Rows from block 4 of the text decoder of a small encoder-decoder audio transcriber, named by matrix and row number. Rows with one number belong to one neuron. Each number is 200 + 30 x the weight over its row's rms, rounded and kept within 0 to 999. All counts start at 0.
After each neuron's rows are labels from the 100 texts, of 14848, where the neuron reaches its largest size: "fires on" is the input token at the peak. Only what is clearly more common there than usual is listed. The data: short read English sentences (LibriTTS-R).
# gate: MLP gate (decoder.blocks.4.mlp.gate.weight, 848x320), inputs 0-106
# fc1: MLP up (decoder.blocks.4.mlp.fc1.weight, 848x320), inputs 0-106
# fc2: MLP down (decoder.blocks.4.mlp.fc2.weight, 320x848, transposed), outputs 0-106

gate.640,155,190,192,165,185,188,179,231,160,218,172,218,189,213,234,249,255,216,186,231,217,154,176,169,232,238,172,199,119,291,190,188,221,181,222,210,197,182,213,176,225,185,201,207,180,244,211,187,225,209,150,188,207,200,191,230,187,187,259,209,185,218,220,211,166,221,241,287,182,221,181,138,200,259,223,193,223,144,225,172,233,222,180,182,187,204,217,182,192,197,170,215,248,200,152,194,224,199,195,115,171,196,167,186,222,214,193
fc1.640,180,169,186,192,229,178,172,173,160,247,186,226,181,188,232,206,241,230,247,207,187,184,242,177,237,192,212,150,162,225,231,223,152,205,208,150,205,163,185,162,196,205,188,170,238,218,204,165,173,209,164,282,221,198,253,147,225,186,264,248,223,207,145,223,214,183,215,220,194,202,153,174,203,232,198,188,189,222,192,165,201,186,181,201,206,135,215,188,214,199,219,229,180,157,197,214,241,208,181,221,231,167,207,207,246,238,253
fc2.640,257,188,187,169,196,228,171,225,227,202,183,219,228,284,190,226,152,160,226,179,200,218,263,162,156,278,185,156,216,258,189,179,188,214,180,146,266,215,137,207,191,198,240,203,182,201,181,215,192,147,187,226,204,193,169,150,170,205,175,200,162,131,170,174,221,215,187,159,198,183,231,169,182,195,186,201,231,153,234,157,210,207,196,174,155,206,219,217,204,237,222,161,167,174,257,266,207,184,199,204,207,172,200,189,162,177,183
fires on: "one"

gate.509,208,199,208,180,252,167,197,166,177,186,201,199,202,149,217,230,182,214,194,187,241,216,216,215,236,224,212,199,171,212,228,146,191,216,244,195,172,212,276,270,232,172,220,200,186,302,183,193,213,196,152,202,183,204,235,163,171,188,219,189,185,234,193,209,166,173,156,224,180,185,173,196,127,162,187,238,213,200,244,215,207,249,212,195,168,233,195,226,178,211,231,235,192,141,205,215,162,171,177,226,179,109,145,225,228,219,184
fc1.509,238,194,180,231,165,232,227,222,211,172,145,207,234,156,228,174,173,148,177,204,199,199,235,206,169,175,196,198,189,214,221,238,278,180,215,224,243,197,222,195,224,203,156,163,181,227,177,224,216,204,163,202,177,123,195,156,202,154,209,159,250,199,206,217,213,130,221,177,164,195,230,199,213,177,148,219,219,187,191,220,204,196,228,208,182,202,204,189,183,227,190,189,222,212,163,189,203,223,175,250,162,214,189,176,225,201,182
fc2.509,178,212,179,235,218,215,240,209,229,224,153,195,224,185,228,200,277,212,207,201,238,201,154,173,205,184,204,213,191,210,237,229,206,285,124,235,216,147,206,220,246,203,201,210,171,193,187,190,224,216,270,190,151,172,204,182,195,143,214,187,216,218,175,197,196,190,149,187,206,234,260,179,253,237,159,229,225,191,203,253,173,201,237,221,215,164,258,181,205,220,209,204,230,173,206,191,179,175,213,188,128,117,193,240,243,210,204
fires on: "<end>"

gate.506,197,159,189,222,250,236,210,190,236,177,238,208,220,218,202,181,193,214,211,191,178,182,148,186,225,198,239,153,141,273,236,221,154,227,171,188,183,235,206,207,199,155,219,223,170,237,283,194,212,236,246,190,188,257,222,200,223,173,213,207,176,211,221,162,222,233,229,231,252,189,222,206,232,183,184,176,241,179,218,161,169,199,267,206,212,193,205,241,147,179,207,202,157,139,169,170,225,176,231,250,207,233,186,210,241,264,232
fc1.506,205,259,204,217,176,163,208,212,169,208,235,166,174,189,146,235,228,179,172,250,229,181,226,161,218,213,238,184,178,264,153,217,186,251,206,196,189,218,220,194,203,200,185,199,218,162,276,209,189,239,197,179,201,152,209,144,202,178,199,238,184,212,253,203,213,185,194,220,220,255,154,208,175,182,209,181,243,179,140,192,238,188,208,167,235,177,192,216,177,212,181,174,195,200,203,141,184,216,143,118,194,203,218,202,193,201,246
fc2.506,182,166,161,184,193,202,192,162,211,224,101,195,194,205,187,169,149,268,203,214,240,206,198,181,195,193,164,217,124,181,224,205,218,246,252,189,168,185,148,237,262,198,158,218,243,213,239,203,209,218,202,188,168,233,149,200,165,174,171,230,212,207,191,213,238,152,200,228,229,219,189,247,168,176,196,194,172,197,217,167,150,198,154,187,227,168,206,170,224,129,249,240,223,249,169,197,171,161,185,192,188,129,219,222,188,192,128
fires on: "<end>"

gate.413,206,183,210,248,191,233,176,194,181,206,238,200,168,174,227,178,175,217,196,190,176,176,204,241,219,217,250,224,215,184,224,203,192,201,185,178,253,209,200,247,165,230,154,182,160,241,217,199,235,184,211,169,141,203,218,240,179,202,166,179,219,196,156,249,177,204,182,216,198,214,176,203,150,191,179,224,224,228,234,212,220,184,201,133,142,141,209,267,208,195,164,223,192,206,257,180,161,229,212,182,255,208,191,202,202,258,232
fc1.413,192,202,223,288,219,219,209,168,169,171,185,184,150,150,158,185,197,202,193,218,194,184,181,199,192,232,222,192,130,156,203,204,164,165,231,168,179,222,228,192,200,231,140,227,222,193,175,165,177,178,194,142,184,192,226,236,212,192,216,210,204,189,178,200,240,197,218,224,160,195,221,210,209,192,219,204,168,157,228,228,218,253,222,213,170,198,200,195,237,217,202,230,240,223,183,154,209,197,185,179,264,186,168,156,193,192,199
fc2.413,179,213,191,206,224,229,227,207,200,215,177,218,247,225,195,182,215,221,209,201,199,185,207,210,218,197,171,206,217,204,243,182,201,191,210,209,210,143,212,251,185,138,232,170,181,192,161,188,172,210,228,171,215,135,246,214,203,208,194,235,213,180,226,251,220,200,232,234,194,183,202,190,255,185,130,195,256,189,139,199,208,180,168,202,153,218,179,136,172,234,198,224,234,216,170,200,214,228,189,151,180,205,173,176,206,169,229
fires on: "for"; "to"; "told"

gate.740,189,133,174,235,181,233,213,213,202,195,228,198,183,216,171,183,185,154,182,250,155,224,198,219,243,199,212,188,220,197,189,213,197,201,165,206,221,190,224,225,184,207,169,229,223,220,183,189,196,187,196,205,202,181,144,184,212,238,158,140,214,174,169,193,210,207,222,232,190,179,211,216,207,173,225,211,235,207,198,205,225,160,209,250,190,163,235,198,213,146,213,198,215,202,183,164,142,245,239,205,267,201,175,185,220,195,191
fc1.740,191,200,155,219,228,174,192,199,235,217,204,188,205,230,166,206,209,204,215,194,204,213,203,180,223,177,166,249,224,189,238,220,217,201,204,208,169,229,192,252,186,144,269,171,212,216,224,163,199,182,212,175,182,199,221,227,178,183,202,223,192,205,195,200,221,222,205,170,146,145,203,201,173,187,178,203,228,220,191,202,180,177,202,217,215,180,205,205,222,276,178,204,182,189,157,230,165,235,207,153,257,134,174,256,179,199,159
fc2.740,204,154,184,196,172,210,199,212,252,218,169,175,220,140,227,246,187,239,203,170,258,135,186,233,233,231,216,124,222,193,196,217,104,174,200,196,213,214,191,200,183,167,196,173,264,208,197,218,217,204,209,182,169,220,179,165,217,254,186,192,241,210,202,229,220,195,217,245,240,198,233,237,176,149,167,175,209,157,165,158,212,188,228,190,209,239,192,177,190,202,219,189,189,189,222,190,204,209,145,227,187,172,201,143,215,189,144
fires on: "for"; "no"

gate.0,211,239,184,194,190,213,185,194,247,210,189,141,217,151,179,203,187,181,219,247,240,196,204,204,212,238,232,244,202,191,194,205,201,206,212,160,171,178,203,161,226,198,193,223,229,225,166,163,185,222,161,219,191,171,228,235,230,218,174,173,201,195,236,184,242,178,236,162,202,196,236,210,216,170,268,252,214,181,241,207,193,242,188,232,264,204,144,204,189,292,173,211,192,188,210,210,202,186,234,220,207,220,228,188,221,228,192
fc1.0,149,223,273,137,225,204,258,235,199,207,209,174,209,194,233,200,204,157,191,188,229,197,175,241,171,196,216,219,173,170,157,196,177,193,225,157,240,165,145,252,147,278,188,206,232,229,199,181,194,195,188,234,186,188,179,224,209,175,250,242,201,177,168,148,176,230,219,214,182,198,210,188,161,202,142,225,191,202,230,176,199,236,248,165,208,211,227,199,228,244,188,248,156,201,197,196,214,204,205,195,237,197,251,188,233,203,229
fc2.0,201,203,197,274,233,207,213,197,167,227,211,209,167,180,242,203,205,196,147,227,169,216,227,232,198,202,182,239,216,224,192,197,255,240,170,107,164,215,221,221,146,249,207,198,217,220,233,191,236,246,196,162,192,201,197,244,222,138,230,223,190,173,189,146,262,166,166,252,177,158,186,164,184,198,180,198,182,168,217,263,248,127,243,143,209,185,196,200,166,250,229,198,169,177,141,229,227,169,250,173,198,177,232,243,224,156,207
fires on: "one"; "of"; "is"

gate.580,142,205,172,199,198,228,171,167,226,190,168,216,196,181,198,136,177,198,155,198,198,188,213,213,193,232,204,213,207,213,222,191,222,223,208,233,186,228,232,186,240,172,173,246,215,222,193,134,160,239,138,202,220,255,183,226,249,221,226,185,202,177,222,220,198,205,191,192,266,213,222,188,235,170,172,192,156,139,167,207,221,206,224,176,167,234,171,200,194,211,197,252,240,216,218,211,228,189,211,227,195,161,187,238,203,203,193
fc1.580,158,219,195,213,158,245,232,167,220,244,194,176,203,248,198,182,176,220,234,219,186,205,208,238,203,170,223,173,215,177,252,203,150,227,215,211,208,214,207,159,217,176,234,181,209,223,206,188,266,214,198,220,163,208,209,195,208,205,195,207,182,257,200,219,224,187,238,237,193,206,222,250,206,200,216,180,191,204,230,220,156,268,191,156,160,212,272,152,254,192,138,177,271,195,230,204,196,205,200,246,187,191,229,237,200,177,235
fc2.580,239,189,131,252,214,186,161,231,216,224,193,208,228,179,138,153,197,193,158,221,234,209,182,212,174,208,170,227,211,187,156,210,130,192,247,180,190,205,211,214,239,155,255,260,156,253,164,212,122,215,217,174,225,196,191,240,219,206,182,179,169,184,222,249,220,172,239,205,174,221,197,237,247,234,223,235,200,161,244,253,233,143,225,195,193,176,192,235,230,175,203,214,178,182,233,159,225,185,232,206,208,196,152,156,216,226,176
fires on: "for"; "so"

gate.753,221,198,201,222,143,189,189,207,229,211,183,179,184,230,159,250,217,220,203,204,269,228,201,277,202,167,185,200,195,241,250,209,183,248,106,166,184,171,175,235,182,235,236,236,156,247,270,199,168,214,216,187,163,225,246,182,157,150,199,163,193,211,171,190,242,218,237,149,163,223,166,200,150,159,238,189,216,194,221,189,203,208,169,207,152,183,235,236,198,188,158,187,222,201,215,218,170,216,213,158,189,208,224,202,205,210,207
fc1.753,244,243,187,255,141,181,174,163,171,213,251,202,197,148,160,151,227,168,206,181,200,187,217,200,195,156,245,140,234,253,223,183,197,179,210,172,232,189,202,223,203,188,177,220,211,241,267,195,152,192,198,136,184,203,217,176,164,205,224,219,227,223,165,142,207,222,160,207,272,199,224,229,201,204,203,158,173,136,193,134,167,157,218,176,227,192,230,200,194,182,258,229,169,224,178,225,216,238,236,190,204,170,196,218,193,188,203
fc2.753,194,163,184,219,240,122,173,205,172,203,229,200,146,198,183,226,212,221,245,219,180,202,168,200,126,190,203,181,174,232,233,232,149,156,193,165,186,186,190,158,183,234,274,249,246,215,208,209,223,192,190,197,251,180,212,204,180,215,239,196,210,162,222,126,151,257,226,165,229,197,164,196,223,182,165,183,221,216,139,221,268,160,155,236,211,220,234,192,205,186,190,229,204,156,254,205,198,247,216,231,195,133,194,253,219,180,139
fires on: "<end>"

gate.212,231,172,224,206,223,202,219,186,190,214,174,164,209,186,205,199,177,249,184,192,199,159,237,199,201,211,180,169,220,247,208,160,149,252,213,189,219,155,184,235,175,181,234,209,137,150,207,190,186,206,170,142,220,192,218,192,181,140,213,207,218,194,244,266,206,245,186,262,168,241,211,209,226,212,241,187,230,187,254,149,213,228,208,213,239,172,163,166,185,217,192,164,157,166,188,156,199,259,218,212,179,140,203,182,219,227,146
fc1.212,204,198,219,239,229,219,179,198,221,217,159,228,187,177,223,213,195,217,217,159,207,190,146,255,216,178,230,199,238,169,100,206,205,209,211,217,223,198,164,222,198,211,194,201,201,160,182,186,206,201,223,190,214,203,185,177,208,168,160,236,126,241,206,136,148,262,159,238,213,196,234,145,115,215,174,183,227,155,171,220,155,157,258,211,284,184,171,173,202,227,289,189,278,218,202,185,191,180,197,194,220,181,236,148,162,163,164
fc2.212,194,163,276,210,192,196,214,157,232,220,175,224,163,189,225,197,193,175,188,196,159,203,195,150,222,204,191,147,174,196,239,170,200,184,168,231,212,168,186,211,203,143,171,243,218,201,232,194,203,171,296,189,222,219,206,222,224,172,270,174,179,162,170,236,193,175,190,201,241,215,227,221,213,177,151,157,208,228,193,241,179,189,201,249,215,227,168,157,178,216,186,210,198,215,215,218,192,149,195,222,206,198,149,180,241,183,292
fires on: "<end>"

gate.430,195,144,271,173,159,175,223,197,200,222,199,213,257,195,194,189,215,211,229,199,178,149,202,236,241,204,216,239,239,234,189,146,182,183,153,174,195,222,149,145,183,190,237,250,138,223,193,213,227,163,204,175,218,145,211,175,184,244,142,214,176,204,173,217,190,207,215,183,229,182,160,222,141,181,192,185,201,212,169,194,244,187,179,165,198,148,242,224,174,177,228,223,224,247,199,177,174,216,220,272,186,224,167,211,159,206,213
fc1.430,203,231,151,187,206,191,183,140,209,156,246,224,181,235,177,179,229,205,142,187,216,177,207,157,161,182,229,190,170,200,210,152,178,208,184,193,211,191,222,217,200,166,192,162,161,267,208,194,170,227,175,143,223,196,162,212,154,224,253,216,176,190,175,207,222,208,177,177,271,176,219,157,186,206,226,218,208,177,246,167,247,169,252,248,200,159,210,191,196,185,219,203,218,194,252,190,267,163,166,248,167,207,175,183,159,217,187
fc2.430,202,190,195,167,242,157,197,193,220,212,198,243,191,178,167,224,229,195,230,161,226,179,139,221,173,240,202,170,188,192,261,195,163,199,213,179,196,205,166,233,198,215,206,153,233,228,161,160,226,221,195,191,204,163,212,170,190,182,177,213,228,229,239,210,203,232,212,202,258,172,224,220,231,221,173,246,223,131,207,227,214,217,152,154,159,272,195,219,205,183,215,227,213,172,219,181,202,227,221,207,189,196,148,181,240,201,219
fires on: "<end>"

gate.692,255,192,164,220,145,229,175,170,219,142,195,177,171,191,216,167,177,244,195,163,226,202,180,219,212,211,197,250,259,218,231,229,193,197,209,200,181,199,199,213,172,202,220,192,181,204,216,151,199,202,203,185,234,246,233,208,213,198,192,144,190,178,212,156,200,242,191,239,222,245,173,178,206,184,200,217,183,206,208,220,115,208,200,217,233,187,218,197,215,221,225,233,210,191,221,229,217,181,186,169,244,256,159,274,164,138,248
fc1.692,196,183,233,190,220,213,234,216,227,189,166,195,180,186,172,183,205,185,224,224,240,192,206,223,159,177,173,226,161,218,197,217,240,214,186,217,177,215,214,204,174,134,212,177,232,229,236,200,226,150,259,167,248,178,180,230,155,143,207,197,148,200,195,247,182,260,142,169,228,206,200,182,224,254,168,194,142,217,217,220,199,179,169,226,150,221,198,174,176,170,213,206,197,229,223,214,254,227,189,188,238,138,239,166,202,186,227
fc2.692,222,219,194,226,194,204,162,190,206,194,190,206,183,212,247,169,188,170,197,236,217,249,185,189,193,119,208,190,189,169,189,267,203,193,247,159,200,205,220,214,241,246,215,215,195,301,206,186,193,197,185,236,152,177,240,180,197,190,192,214,207,213,221,134,189,220,216,215,198,208,182,233,211,195,202,215,207,187,275,219,122,183,276,171,211,175,253,238,195,196,196,202,180,211,224,182,249,149,169,177,217,203,217,229,183,173,219
fires on: "a"

gate.84,203,208,125,188,199,223,199,211,240,191,221,211,189,254,196,166,180,180,174,237,211,264,229,246,188,174,165,221,186,213,229,224,190,169,195,179,196,225,244,221,186,206,216,262,193,199,226,214,201,169,196,195,149,193,186,131,204,216,153,148,207,224,205,212,195,254,219,216,206,189,185,142,201,172,148,243,196,199,193,207,192,202,190,177,209,227,248,186,209,148,218,188,163,242,240,162,197,198,210,182,154,154,254,176,185,230,260
fc1.84,175,169,189,186,212,208,154,186,207,184,187,196,183,193,202,253,214,227,252,196,149,187,225,159,201,203,205,141,204,135,178,205,210,209,204,183,177,152,201,231,206,139,177,151,255,216,204,198,175,183,189,210,277,188,180,254,198,227,241,211,204,242,154,192,182,176,191,143,224,192,197,180,198,143,173,168,247,147,190,208,168,176,227,197,208,182,189,195,195,214,283,229,203,168,139,210,171,183,214,139,229,174,238,134,147,227,157
fc2.84,201,162,211,154,173,208,223,246,273,225,169,197,196,192,210,175,223,188,278,250,190,201,198,172,215,231,226,195,253,206,164,177,122,174,193,170,186,195,186,183,206,212,260,207,196,215,189,148,185,236,197,198,191,229,254,228,199,180,199,190,229,227,229,207,128,208,226,191,189,222,243,172,270,232,240,195,160,143,149,193,196,161,222,149,210,225,240,183,149,147,145,201,173,201,206,214,206,247,128,228,182,192,212,227,162,252,236
fires on: "for"

gate.393,157,175,129,178,190,242,247,197,182,239,196,263,208,219,169,244,191,182,218,205,194,171,189,225,161,203,231,259,162,180,263,150,142,215,257,168,202,204,206,195,209,193,194,229,175,263,172,267,167,193,236,213,194,216,201,174,216,206,213,153,138,130,181,195,182,189,171,249,159,257,191,205,170,196,235,187,150,184,195,150,208,180,192,199,179,196,202,232,203,195,197,251,190,192,212,167,184,245,188,189,162,182,204,226,204,224,173
fc1.393,150,233,132,198,226,209,170,155,191,252,183,202,166,176,182,241,224,199,216,278,251,246,150,242,225,159,205,218,203,215,227,146,218,244,222,196,186,223,231,190,192,200,172,239,208,203,156,178,223,249,206,185,203,166,194,245,233,169,207,195,207,204,214,263,214,106,214,235,204,152,214,237,258,216,218,200,224,230,192,177,179,231,233,173,178,127,162,169,201,219,259,214,170,224,196,260,212,195,144,202,259,184,197,168,181,230,187
fc2.393,201,142,201,188,176,215,198,178,264,192,120,215,190,232,184,143,211,197,257,209,162,154,240,228,219,214,192,168,242,189,165,192,226,180,203,173,196,167,147,217,184,245,249,180,237,253,205,259,182,192,178,178,200,207,233,168,168,223,166,200,170,160,184,208,200,225,184,143,209,236,234,272,198,235,173,217,203,195,170,273,190,226,175,202,194,202,193,185,229,210,220,266,167,238,198,241,185,218,266,202,157,204,241,233,197,230,240
fires on: "one"; "he"; "i"

gate.540,127,196,220,188,236,275,206,216,200,208,165,222,196,237,175,244,206,170,172,224,167,177,239,226,261,196,223,194,224,131,139,192,155,158,151,139,187,173,223,259,155,191,215,232,192,201,153,169,169,223,180,190,174,247,227,113,209,187,229,232,204,232,230,132,247,215,229,212,204,236,210,167,214,196,212,198,163,214,175,216,245,203,261,219,229,200,150,239,193,217,210,240,202,164,182,171,194,188,199,152,215,208,214,231,171,194,163
fc1.540,189,182,155,171,187,199,163,241,230,206,206,223,214,231,199,205,208,212,163,163,241,188,238,261,243,190,207,210,189,193,186,218,251,147,216,187,248,143,191,214,208,227,237,231,191,232,203,170,221,186,195,216,266,187,233,213,200,216,252,198,187,256,224,183,212,172,233,228,185,227,128,176,175,179,198,200,212,242,255,202,212,202,169,187,182,192,203,245,210,235,223,255,214,146,193,205,158,165,185,153,224,226,205,282,177,234,179
fc2.540,225,224,150,143,228,190,241,204,196,236,229,204,234,196,212,198,211,195,234,234,184,200,180,220,178,201,217,137,228,185,149,180,229,163,219,194,149,213,198,220,187,196,200,196,202,187,209,215,185,222,253,212,158,168,216,245,191,194,207,194,201,212,197,195,185,199,233,243,181,205,139,174,196,259,240,182,192,232,218,174,220,177,190,200,161,255,183,260,254,203,203,199,149,191,204,191,157,201,183,259,229,243,163,220,175,175,212
fires on: "one"; "we"; "he"; "be"

gate.189,209,194,214,123,210,158,170,179,171,208,210,214,201,211,189,200,230,166,186,131,184,192,215,191,231,190,218,225,291,226,237,197,219,165,144,254,226,199,193,178,203,179,196,201,248,257,219,189,197,177,164,201,156,223,152,210,174,212,203,186,187,179,229,212,199,201,229,138,213,195,215,178,151,185,200,206,217,185,183,184,137,216,244,143,194,180,220,202,139,143,189,195,176,205,203,179,185,188,262,179,218,237,210,177,252,252,207
fc1.189,164,149,164,196,165,219,218,175,209,191,241,218,183,199,180,206,212,216,218,220,258,207,258,192,232,201,229,194,141,220,222,219,230,235,208,165,146,204,177,191,209,202,191,216,254,192,183,190,190,198,193,231,237,222,261,241,157,206,163,169,244,177,179,151,178,216,196,185,159,266,192,218,217,159,200,182,227,174,108,212,170,279,231,194,214,224,183,209,192,196,212,205,220,196,248,205,190,209,237,178,228,225,165,137,220,172,214
fc2.189,189,230,214,201,192,216,208,177,190,198,200,157,152,173,220,193,203,205,214,187,182,241,195,229,171,240,210,256,223,216,187,213,219,202,225,214,196,226,182,241,198,244,213,194,189,160,202,185,209,145,211,239,212,197,163,210,197,226,197,226,148,201,205,195,228,187,197,249,260,202,186,176,173,227,204,228,187,220,242,189,217,231,214,177,195,280,252,190,137,190,175,223,136,170,222,186,175,205,231,202,227,201,143,187,205,165,221
fires on: "a"; "going"; "'"

gate.176,196,213,168,108,163,198,135,201,172,246,276,148,243,215,154,197,239,222,168,191,191,199,244,221,193,153,181,246,195,166,175,202,226,207,204,226,188,193,195,192,214,246,200,212,234,228,210,179,171,189,212,157,239,241,171,224,172,197,187,187,217,211,256,165,186,173,159,228,186,229,161,195,191,207,228,217,170,188,204,229,180,248,192,170,239,218,198,204,231,156,215,225,206,187,260,250,219,175,222,168,137,201,196,236,146,164,232
fc1.176,211,179,200,160,242,254,206,163,198,181,159,224,186,206,168,169,192,236,165,223,238,181,196,227,212,183,207,263,160,154,195,217,197,199,140,193,206,202,229,229,230,270,196,186,169,198,239,205,133,156,211,220,170,186,157,196,173,233,248,267,228,171,212,222,147,203,183,204,213,190,236,182,217,240,179,203,129,209,222,175,142,254,199,187,227,235,206,183,161,169,254,212,145,193,219,235,210,256,185,128,171,199,222,176,191,181,155
fc2.176,172,205,205,160,200,172,233,237,215,221,201,229,203,217,192,207,192,170,197,257,131,165,199,192,195,281,176,210,193,185,246,176,184,208,194,202,194,140,281,208,181,231,188,194,213,221,132,180,153,170,233,218,211,196,175,204,218,197,191,230,169,185,172,221,151,213,179,175,184,206,283,212,217,153,247,184,201,192,246,163,196,220,232,225,231,183,190,221,249,182,192,167,184,172,199,210,239,216,189,190,207,206,210,147,202,287,132
fires on: "a"; "came"

gate.64,209,168,200,209,182,156,223,248,194,204,196,147,195,212,203,232,215,153,242,176,182,211,220,196,201,196,213,176,177,212,184,180,171,179,266,189,235,195,140,255,197,209,177,177,230,233,207,231,182,216,211,213,181,229,178,205,151,187,227,233,158,262,156,189,191,239,217,175,205,215,205,156,170,219,186,215,198,230,262,193,207,206,166,169,209,251,233,203,197,224,189,229,210,193,206,270,225,173,185,187,155,225,147,181,180,228,247
fc1.64,203,222,204,196,145,183,169,173,191,244,240,199,128,220,223,153,233,160,184,182,203,179,180,206,229,153,220,171,217,160,154,206,241,236,169,202,172,225,230,167,143,182,186,198,211,177,189,129,201,174,160,181,205,155,229,191,231,229,182,272,210,236,188,204,198,210,182,278,233,159,217,221,171,230,254,176,180,165,259,198,221,199,198,222,189,175,172,189,221,228,152,226,233,191,196,209,239,165,206,136,231,170,176,154,223,197,211
fc2.64,175,161,229,207,139,190,246,227,202,209,211,205,178,245,204,177,281,165,196,165,242,173,257,160,201,246,256,201,195,189,223,157,234,223,223,148,169,209,219,230,224,205,202,155,162,205,244,250,231,216,204,182,191,156,247,198,186,187,221,207,203,235,198,195,206,169,173,224,223,196,220,198,248,177,227,196,210,239,162,226,178,170,188,213,149,227,201,194,239,215,221,158,216,189,184,223,175,167,239,173,204,135,234,197,259,200,194
fires on: "<end>"; "'"; "me"

gate.672,233,213,175,229,204,167,157,208,204,228,210,261,169,187,208,214,180,287,221,166,166,212,151,245,138,198,210,186,181,211,191,190,165,263,158,239,209,261,158,169,180,223,237,174,214,178,172,184,214,227,247,208,178,218,224,207,190,203,245,217,120,206,174,209,162,239,202,226,220,193,168,227,203,197,232,132,197,200,213,205,239,186,197,208,166,187,207,202,212,213,228,190,269,177,183,178,207,195,183,188,173,213,211,207,223,178,220
fc1.672,219,160,204,205,205,227,187,205,196,134,264,227,207,181,183,226,222,217,226,238,172,222,236,216,175,202,221,230,191,194,182,163,231,187,180,201,211,198,221,202,226,199,214,159,267,180,211,204,182,158,162,182,226,179,174,255,238,180,216,232,229,210,186,223,155,183,168,236,199,155,212,171,257,231,151,207,145,234,202,190,200,218,221,139,160,181,159,201,228,159,233,169,262,176,134,201,226,180,198,173,189,268,233,244,182,157,182
fc2.672,179,228,221,204,191,211,239,167,211,238,170,203,217,200,208,166,196,228,214,283,206,193,176,216,191,234,190,160,183,194,181,186,210,143,228,204,199,225,194,198,185,176,222,232,216,237,203,280,235,245,161,208,144,213,210,187,164,217,184,167,209,157,236,150,223,255,214,201,191,124,167,176,184,192,192,280,209,235,220,200,234,224,175,164,206,208,205,247,205,181,227,179,196,193,167,234,223,226,201,200,219,179,194,221,186,171,190
fires on: "<end>"; "no"; "do"

gate.387,212,171,206,179,210,219,218,166,202,190,176,195,262,166,207,189,231,145,214,200,193,178,197,240,163,213,130,163,200,230,177,189,170,179,201,242,217,221,190,182,213,155,225,221,217,167,183,252,136,258,184,171,172,178,214,179,138,153,188,187,201,197,239,203,181,196,170,159,186,253,258,198,272,126,235,214,200,190,213,215,209,227,182,227,182,181,126,228,216,215,180,215,178,197,214,181,200,200,225,254,240,166,198,165,245,187,202
fc1.387,210,204,176,236,174,165,165,226,206,162,229,200,220,217,215,191,207,160,232,231,243,167,135,221,184,208,217,197,256,175,253,152,182,152,233,216,194,208,180,216,190,238,137,211,227,173,205,193,158,226,215,237,220,184,207,231,191,206,208,196,215,135,205,184,206,209,158,216,224,221,202,221,188,145,219,218,147,254,204,161,197,177,186,245,246,206,218,185,249,213,171,261,194,232,215,252,185,240,147,209,227,197,201,189,206,204,208
fc2.387,194,166,174,233,215,196,209,159,206,212,198,179,229,183,170,151,226,198,236,192,249,283,166,203,202,186,222,109,190,189,259,230,202,200,167,144,296,174,151,189,207,229,143,196,163,175,205,187,186,211,221,170,228,207,174,169,172,251,190,254,180,175,195,197,169,189,239,160,163,210,194,162,131,170,249,216,272,206,209,208,194,199,218,179,210,258,204,156,177,177,167,174,231,223,222,187,220,188,206,188,132,225,241,188,185,184,139
fires on: "a"

gate.76,217,228,213,220,123,207,174,191,192,173,219,161,198,195,224,180,160,201,154,216,167,206,208,253,148,176,218,195,238,221,197,226,156,203,196,155,236,214,228,212,203,216,224,174,237,166,178,168,254,170,256,172,135,210,170,222,167,210,171,119,230,182,231,209,194,213,202,229,195,165,166,241,229,185,214,222,181,240,173,264,229,210,234,211,222,197,212,202,217,213,227,224,213,203,219,151,224,200,139,161,186,176,204,203,188,214,191
fc1.76,216,215,175,228,267,240,210,198,182,247,146,220,166,186,221,173,126,228,186,225,192,128,203,219,138,225,233,197,234,163,206,190,190,253,214,213,255,193,215,214,251,225,203,261,169,178,199,220,178,214,190,238,216,177,191,227,199,210,201,159,194,192,258,172,160,248,203,132,158,162,196,151,248,206,183,133,203,168,193,195,275,212,231,220,196,151,207,187,187,209,194,183,166,175,222,217,181,186,206,198,216,188,220,220,180,190,203
fc2.76,226,185,182,185,239,214,170,272,131,206,140,218,199,223,168,160,221,211,178,180,216,179,217,206,198,222,137,226,223,236,190,207,151,164,170,207,153,187,226,148,187,201,249,214,206,234,167,171,215,148,196,250,198,215,228,177,204,235,195,167,203,178,150,151,167,227,206,216,122,241,208,201,162,241,257,155,230,210,204,226,225,217,205,145,195,208,214,197,184,193,137,248,170,193,249,213,192,172,187,217,211,200,234,227,247,184,176
fires on: "for"